config = dict(
    vocab_size=56,
    encoder_activation='swiglu',
    encoder_bias='all',
    encoder_qk_norm=True,
    encoder_conv_stem=False,
    decoder_activation='relu',
    decoder_dropout=0.05,
    optimizer='muon',
    epochs=9.2,
)
Rows from block 8 of the audio encoder of a small audio captioner, named by matrix and row number. Rows with one number belong to one neuron. Each number is 500 + 40 x the weight over its row's rms, rounded and kept within 0 to 999. All counts start at 0. Numbers have three digits each.
After each neuron's rows are labels from the 100 clips, of 14976, where the neuron reaches its largest size: "strongest on" is what is common among them. Only what is clearly more common there than usual is listed. The data: synthesized solo parts of chorales (CocoChorales). In brackets: how many of the 100.
# gate: MLP gate (encoder.blocks.8.mlp.gate.weight, 960x320), inputs 32-63
# fc1: MLP up (encoder.blocks.8.mlp.fc1.weight, 960x320), inputs 32-63
# fc2: MLP down (encoder.blocks.8.mlp.fc2.weight, 320x960, transposed), outputs 32-63

gate.220:440486454508504414562495517564557535485501461466524499503538508484453540529497427486507445449559
fc1.220:472478433512504385595485517562566532472469453446486484480528520496436522492488439462512439453530
fc2.220:509476552513503436516538453486490569501438509502490486487592515479527575552510473562524425505453
strongest on: note F#5 (87); note E5 (43); trumpet (32); note D#5 (26)

gate.482:459530461528477518474453460523466463471456524471495512494476467536495481510536495463555522514448
fc1.482:544463536506504497508552542452485512481552424526505475565556507517479511509455480530427477522543
fc2.482:487532506501534449505474518528513561522540507529483551468507559467517545522516452473486536494520
strongest on: note B4 (100); violin (57); note C#5 (55); instrument: oboe (30)

gate.612:519539573520494529449510506520484505428536481480506570623447516542617512511575457499442482452548
fc1.612:463472433520500457545487504472519509581460524522490447431529466448402455527471555498548556603456
fc2.612:441504531494524522533473402543553543435509548542431490487507462461485492478511468435484492488496
strongest on: oboe (71); note A#4 (69); note G#4 (55); note B4 (32)

gate.19:460514570544523512540502461493557539531483526491469421532479563502495504564489482507556441497572
fc1.19:508473452475455451515447517509474512483491429521479537516487458511491522441492479517527566479409
fc2.19:536494556466491372521472451503431480480556471498516503400440599500522483502528524525513486508530
strongest on: note G#3 (100); bassoon (83); note F#3 (27)

gate.491:533474484504476440469543493471499507548415541517569498464528503433571445468513469494576534523461
fc1.491:535479485485497447481582520455507559574426541481535534451501501464530482515522500468572520490456
fc2.491:533487395531493517544493484493525504521457471527465611505526526538463522589468455372475431442539
strongest on: note A#4 (34); horn (25)

gate.209:485547468446527561503484529513526422506467525478487516483525473458587520443579522474524545470413
fc1.209:437525472463525529524470492540551404514481513482490483494554480492578498433516541448557516492379
fc2.209:495504486577508523454541435459464488529547556450489500607486467485550473463540541563545539506516
strongest on: note B4 (100); oboe (95); note A4 (47)

gate.588:451443482531527549490500501494525542494524464467471475542478510543446510488523495459477462475585
fc1.588:544568472470454458505480496511456458557490530531528507461505511480529499504501505510511547526482
fc2.588:481545539526444442469527461522433473488541467534569511498516521545561575429612475498520488480509
strongest on: note G#3 (99); cello (68); note F#3 (34); instrument: double bass (25)

gate.234:519489518418520531461511567536500445527510456392529558522465559526571504438498500498510503489498
fc1.234:523506510430520524457502571544503434518521461391534555537489540530571505423518497480516519508517
fc2.234:516471538467456510387506533447483480527462477525583503491479489510478494495537508507501530502554
strongest on: note A#4 (76); note A4 (46); clarinet (45); violin (43)

gate.377:477431511556491500460515462520485558593560519540496545515487486406500489560464470488449525443496
fc1.377:475442511566506503469536470497502571599532521538501532506438498417487497550465455512452544450496
fc2.377:545574442531545497469509525497509506525491481559539434472485531505483505388502465474506485462541
strongest on: oboe (65)

gate.352:513473467514471449431499439524472491517393582434464508542518450462539504523526493554540468482462
fc1.352:503491448509495442468484440519487445548417573436493485530546436434526514523503498577519457471468
fc2.352:437537538473511524536487490471477491417515478544459497443518498485428507457462532560497513445511
strongest on: note B4 (100); horn (60); note A#4 (31); note A4 (30)

gate.309:537467487511552521478487530514536474451507465521574512469514467446538509529552506546460495534501
fc1.309:465569562475503491449484485551485454631500557498474513499458478540462558501435497522436507549479
fc2.309:503579456513532511576521505496576433538443478521469569511507532478541465546470498521487493526481
strongest on: note F#3 (82); note B3 (38); tuba (30); instrument: bassoon (27)

gate.614:580412497526483572458478467522540500512525464536477495548532538525516485621473491499481517476530
fc1.614:514442482519512556483492500515534444489484445548521496540529526541448543547511447492452507496510
fc2.614:457475481480502539509484528494550461469510491532497452465476491441491448427482465542501466491450
strongest on: note G#3 (78); tuba (55); note C#4 (41)

gate.166:503540505567492511412524413566503493453468482524575489552500437501489564555511559507481531524490
fc1.166:489497498443473467558464546456447531564509561520476526481469528505508429478446448506497468464479
fc2.166:462488492502477526470464476479494447489487495513520518532538480510550491596532535460502501441422
strongest on: note D#4 (100); viola (51); note F4 (41); instrument: cello (41)

gate.249:416605463516506508490569528454467464436530486450431520475517486471499546507510502572515537552505
fc1.249:463585495546521498433532496468494467480554501390463504479522531484482581493514495558498526529489
fc2.249:507428495523534503403434520526499540553522461501528617479533543491544555442538501503609499466533
strongest on: note B4 (80); note A4 (56); note C5 (40); horn (29)

gate.579:441559578492467574440457589490548455585517519489500522505570545522502534475543494517556578523479
fc1.579:453498594468511541442516610442574484543459507517532514485530553506452562453564447544558557521508
fc2.579:422511450550598500447521536397503451510490549489544394582421417495551431522582559448556551500483
strongest on: note B4 (92); note A4 (60); oboe (29)

gate.371:498515546516495494518437519524474525430527502511552544497587540461506524497521507521489508480547
fc1.371:522494506542524528477499496531541458426485602549525460583524485446500490507420519445545462442463
fc2.371:535450469517536460536482410459475584505520538517557499500536448546507456511510407538484552527567
strongest on: viola (100); note F#4 (66); note E4 (55); note G#4 (32)

gate.667:545515520427445492528508506602487469559578497487502520440558497498494557495459560503531522553483
fc1.667:554441512491467508485527546567475473530547543507509509448500487537474500494458501554497472510516
fc2.667:432478461490456561559528541515527526515503557499540475453583455553416568509503546510487502563517
strongest on: note G#3 (65); note A#3 (60); bassoon (32); note G#4 (27)

gate.725:555505488502469509516450447509424441518520486431491466584518505485516539505493418551481540458422
fc1.725:526549487507517496540511547485523524444485451602499490412419559439499561552508539490457483526593
fc2.725:576512540515502495492615445457479429445432449429513511475506512517556512477481439456429528448462
strongest on: note E4 (100); note D4 (60); note F#4 (32); viola (32)

gate.746:512549504502513541501499520507407460523478512459494463563427482444473574536507536449476531472414
fc1.746:509441507473552447513523458439489560469479525446433522481537473519539509449475484446574483520486
fc2.746:460530522467468487534513520555576522538488481467504509532567459540515505517549475500546573481491
strongest on: oboe (100); note C#5 (53); note C5 (36); note B4 (28)

gate.178:453513512532451505506392521524479484470507512494490496580513489482530504550512467506550422536554
fc1.178:526557544535427469494402486477497455508584503537514475528535501482523509545462585528476472523581
fc2.178:554485454558559458540518495576497516484488427547544461540442489480528440440509479506530450532533
strongest on: note F#5 (83); note E5 (53); trumpet (38); note D#5 (28)

gate.633:408495456469514512463453540488512440534459470462448587514525489510511487436482474419587551579492
fc1.633:508399532480545485531517422498525592470539513467531590442523478511451583568465500522471455449546
fc2.633:515466499459560454556447483549522579399476488519465532445530545504486531448447444458529472507469
strongest on: note B4 (100); oboe (62); note A4 (55); note C#5 (32)

gate.284:544438468493553531457575532532532489516505557550483502533577533467554468501511489475493516517507
fc1.284:508501492484542521436573515537484501473506485538484475539522504461511484521463477492486470561469
fc2.284:456436457429567538532557506570493407561503518510412498522561492472540506493517582498447476538500
strongest on: note G#3 (63); note A#3 (63); note G#4 (37); note A#4 (37)

gate.657:489421518498505530542547423494540577501489537471543519462496538477572507549490503525481517519490
fc1.657:517478528508501505520553448499534562524484491423502536476446542469587476517487477534436471534486
fc2.657:480500525517486532426473491466463491457555429495527563460469479497517520406476487572529511458473
strongest on: note D#4 (74); note D4 (52); viola (49); note F4 (35)

gate.391:464515520481487565489499462508543490424513510478539452455444535482535532445532500509473501483515
fc1.391:543526503518474439534535515541493540623489542573487570512503466561505511531476451493526545509448
fc2.391:582502434528555505442578504482488499549495556505449494584506436493498467549421545570476570508522
strongest on: note F#5 (44); note E5 (34); note F#4 (34); note G#4 (25)

gate.248:474489508484508582469509543465510585436478425516449471519479572469534519481515472443540560497522
fc1.248:464585467511494451526435453569477423551541493495476528495511456486472506523456488547483397474465
fc2.248:526440508485516427502507510465513488532488436512470502464499465480491471453389451526481548495544
strongest on: note B4 (56); note C#5 (55); note B3 (44); note C#4 (41)

gate.286:521519521490441510493418488493487430458496505495484464589486503516502509457521545550483491501504
fc1.286:497537554499409516494404492544472435431483534474424502570484494479507467471500522560488484517469
fc2.286:502498530527498504561498480508475550537504432508564436506449541467539466490513492467527515484521
strongest on: note F#5 (73); note E5 (40); instrument: violin (38); flute (34)

gate.729:422497498509508577491481510471530475434513494451410565503458460477440536476423459499564574467490
fc1.729:553518517509459475515467549520478550530465473548515516544474515508505439515575476475397423541498
fc2.729:572493525419496514546542463486520519463507409482517526433466531505468498535502472503456538577519
strongest on: note E4 (100); clarinet (81); note D4 (35); note F#4 (30)

gate.229:492537523559503516480566516449487470530461435516512506514516520409530529540479461506461548562529
fc1.229:513457459445494476504418487560484552468518542479474496492502482563476489444512520494550469448482
fc2.229:413508511451549479523414559476437487538510525454476513527526485541501500476526412526527539588526
strongest on: viola (61); note G#4 (42); note F#4 (36); oboe (29)

gate.589:518498510537518521498584486494484509532490511480523455458536538470527496492469486521524536422564
fc1.589:504517501534513521527573493518499518527492463489527458426528526477530468503442506546540531484566
fc2.589:513463477477581522452528507580475446501517492544442492545490481541575513532514501556420505535434
strongest on: note A#4 (100)

gate.340:517592467460490546572494541522525469416482538568529529502438437543463549461596481486478521536457
fc1.340:517527488443549421528527517484562541525472563528587520468500460552572537499583439510489558511505
fc2.340:506450487538451519479416420449505504497458533480515440466519464454518559464502418499524556493544
strongest on: note E4 (82); note D4 (38); note C#4 (33); viola (25)

gate.329:508393484532577505538444501485468497534502530502458510533495517530473539462532470505537474485525
fc1.329:482573516462443471498562502487527513436465451477519521460486423445535509538431509518456519505502
fc2.329:578486541511516448511510430508464478469564491602541555544513494501539512501534499492522528454506
strongest on: note G#3 (99); cello (53); note A#3 (38); note F#3 (30)

gate.695:452459549505492438516557442465489494506520493497489437486522558557494421554435553574478469466567
fc1.695:562539463507528562459464559508473458465514481486464568508491471431544550463556440447522526519444
fc2.695:521486515467465490533469512471456479536472460467479473571482487539516520460542489462565568493548
strongest on: note E4 (100); note D4 (79); note F4 (40); trombone (38)

gate.185:512510516523559466489542513515508542519459555565571472468449528495489491532525527466449512523483
fc1.185:517451475469499447515425447494501482492510456532441504545539479476469500515448444509523521504482
fc2.185:496473459469494517506464480535508487465458496491503576565596488450483515472596519585497524475535
strongest on: note G5 (100); violin (50); note F5 (33); instrument: flute (26)

gate.37:479471449543499479498432502444478478511490534460456443507494548514487533498518494492548485460471
fc1.37:524520538482481517511557472541486540486513430532587516465523501496531495526493506501427527533503
fc2.37:564488561468478441509583459481571501523446474463524458468537558582498451508579488493451524489483
strongest on: note E4 (100); clarinet (74); note F#4 (38)

gate.164:484520551527461540500501555467538473529470482594527483462523517552496403528543521522501445531545
fc1.164:476482523536457511532494535466524490516485498560551484474456478526439399541562478488534462501506
fc2.164:499507517536489499485491419532476476496504503490464477481428602532459456544453420538580534489492
strongest on: note G5 (83); flute (45); trumpet (25)

gate.128:510452520507559429541491514440505466522464496530509526511488448530500457405520483497437569487517
fc1.128:508475481476594495482482522445505459586473553490526494554488432472481509437589545505480555438511
fc2.128:477491479537443485603445458487459516531530461489462536487550528475599531483474466503455556471488
strongest on: note A#4 (69); note C5 (42); note A#3 (30)

gate.132:466516509483548506476586471496524486507499477468594486596509487515499535522512490443459487525435
fc1.132:489526510445552497466557455500519483527496482456594478561506482529483535554511491427449475518441
fc2.132:510505549450547439451522549449461458414520528537554465489453491505530489514474605442463515501542
strongest on: oboe (90); note B4 (67); note A#4 (49); note C5 (35)

gate.742:489532448469496460505506427552508501490473529507486470591585528536449621514466505428541481514538
fc1.742:469517575515487549484515548497514473495497415515518496442448463453530418467514533581451483492494
fc2.742:437494543466491533518455456452517509528486580502518515548497502548469435498508485495503577441482
strongest on: note F#3 (99); tuba (60); note G#3 (52); note B3 (48)

gate.500:506451526535472498457484472480396455498518532512508498479514494458540488482545497547537453500529
fc1.500:538482531614521517458532444479426471525477531522529491509511498460534481483536505558512454457534
fc2.500:483569516492504435528467559566487438448596485493489480504483532510438444507467527529513525464545
strongest on: note F#5 (40); note F#4 (35); note E5 (33); note F#3 (25)

gate.184:481424496565550490404512544438501457510505537451485525555530451499447489494448449503477527520483
fc1.184:439511525578533435402486445457501525550501556441525467530540479548458491483463476519479465518485
fc2.184:467425479487569467523419458509512577467576524581470456481544519497500563453554555512490459474497
strongest on: note E4 (100); note D4 (73); trombone (52); note F#4 (26)

gate.165:521463461433497488510523504425513441450524444462581487486479446497473515504534468500511506521509
fc1.165:532479549526502496523503570499467452467534494532521456526494456461565528494477565461541457419461
fc2.165:488496529533437518562489574440509512457541481468538509535475481472487507482435539523468443516384
strongest on: note D#4 (100); note F4 (32); trombone (29)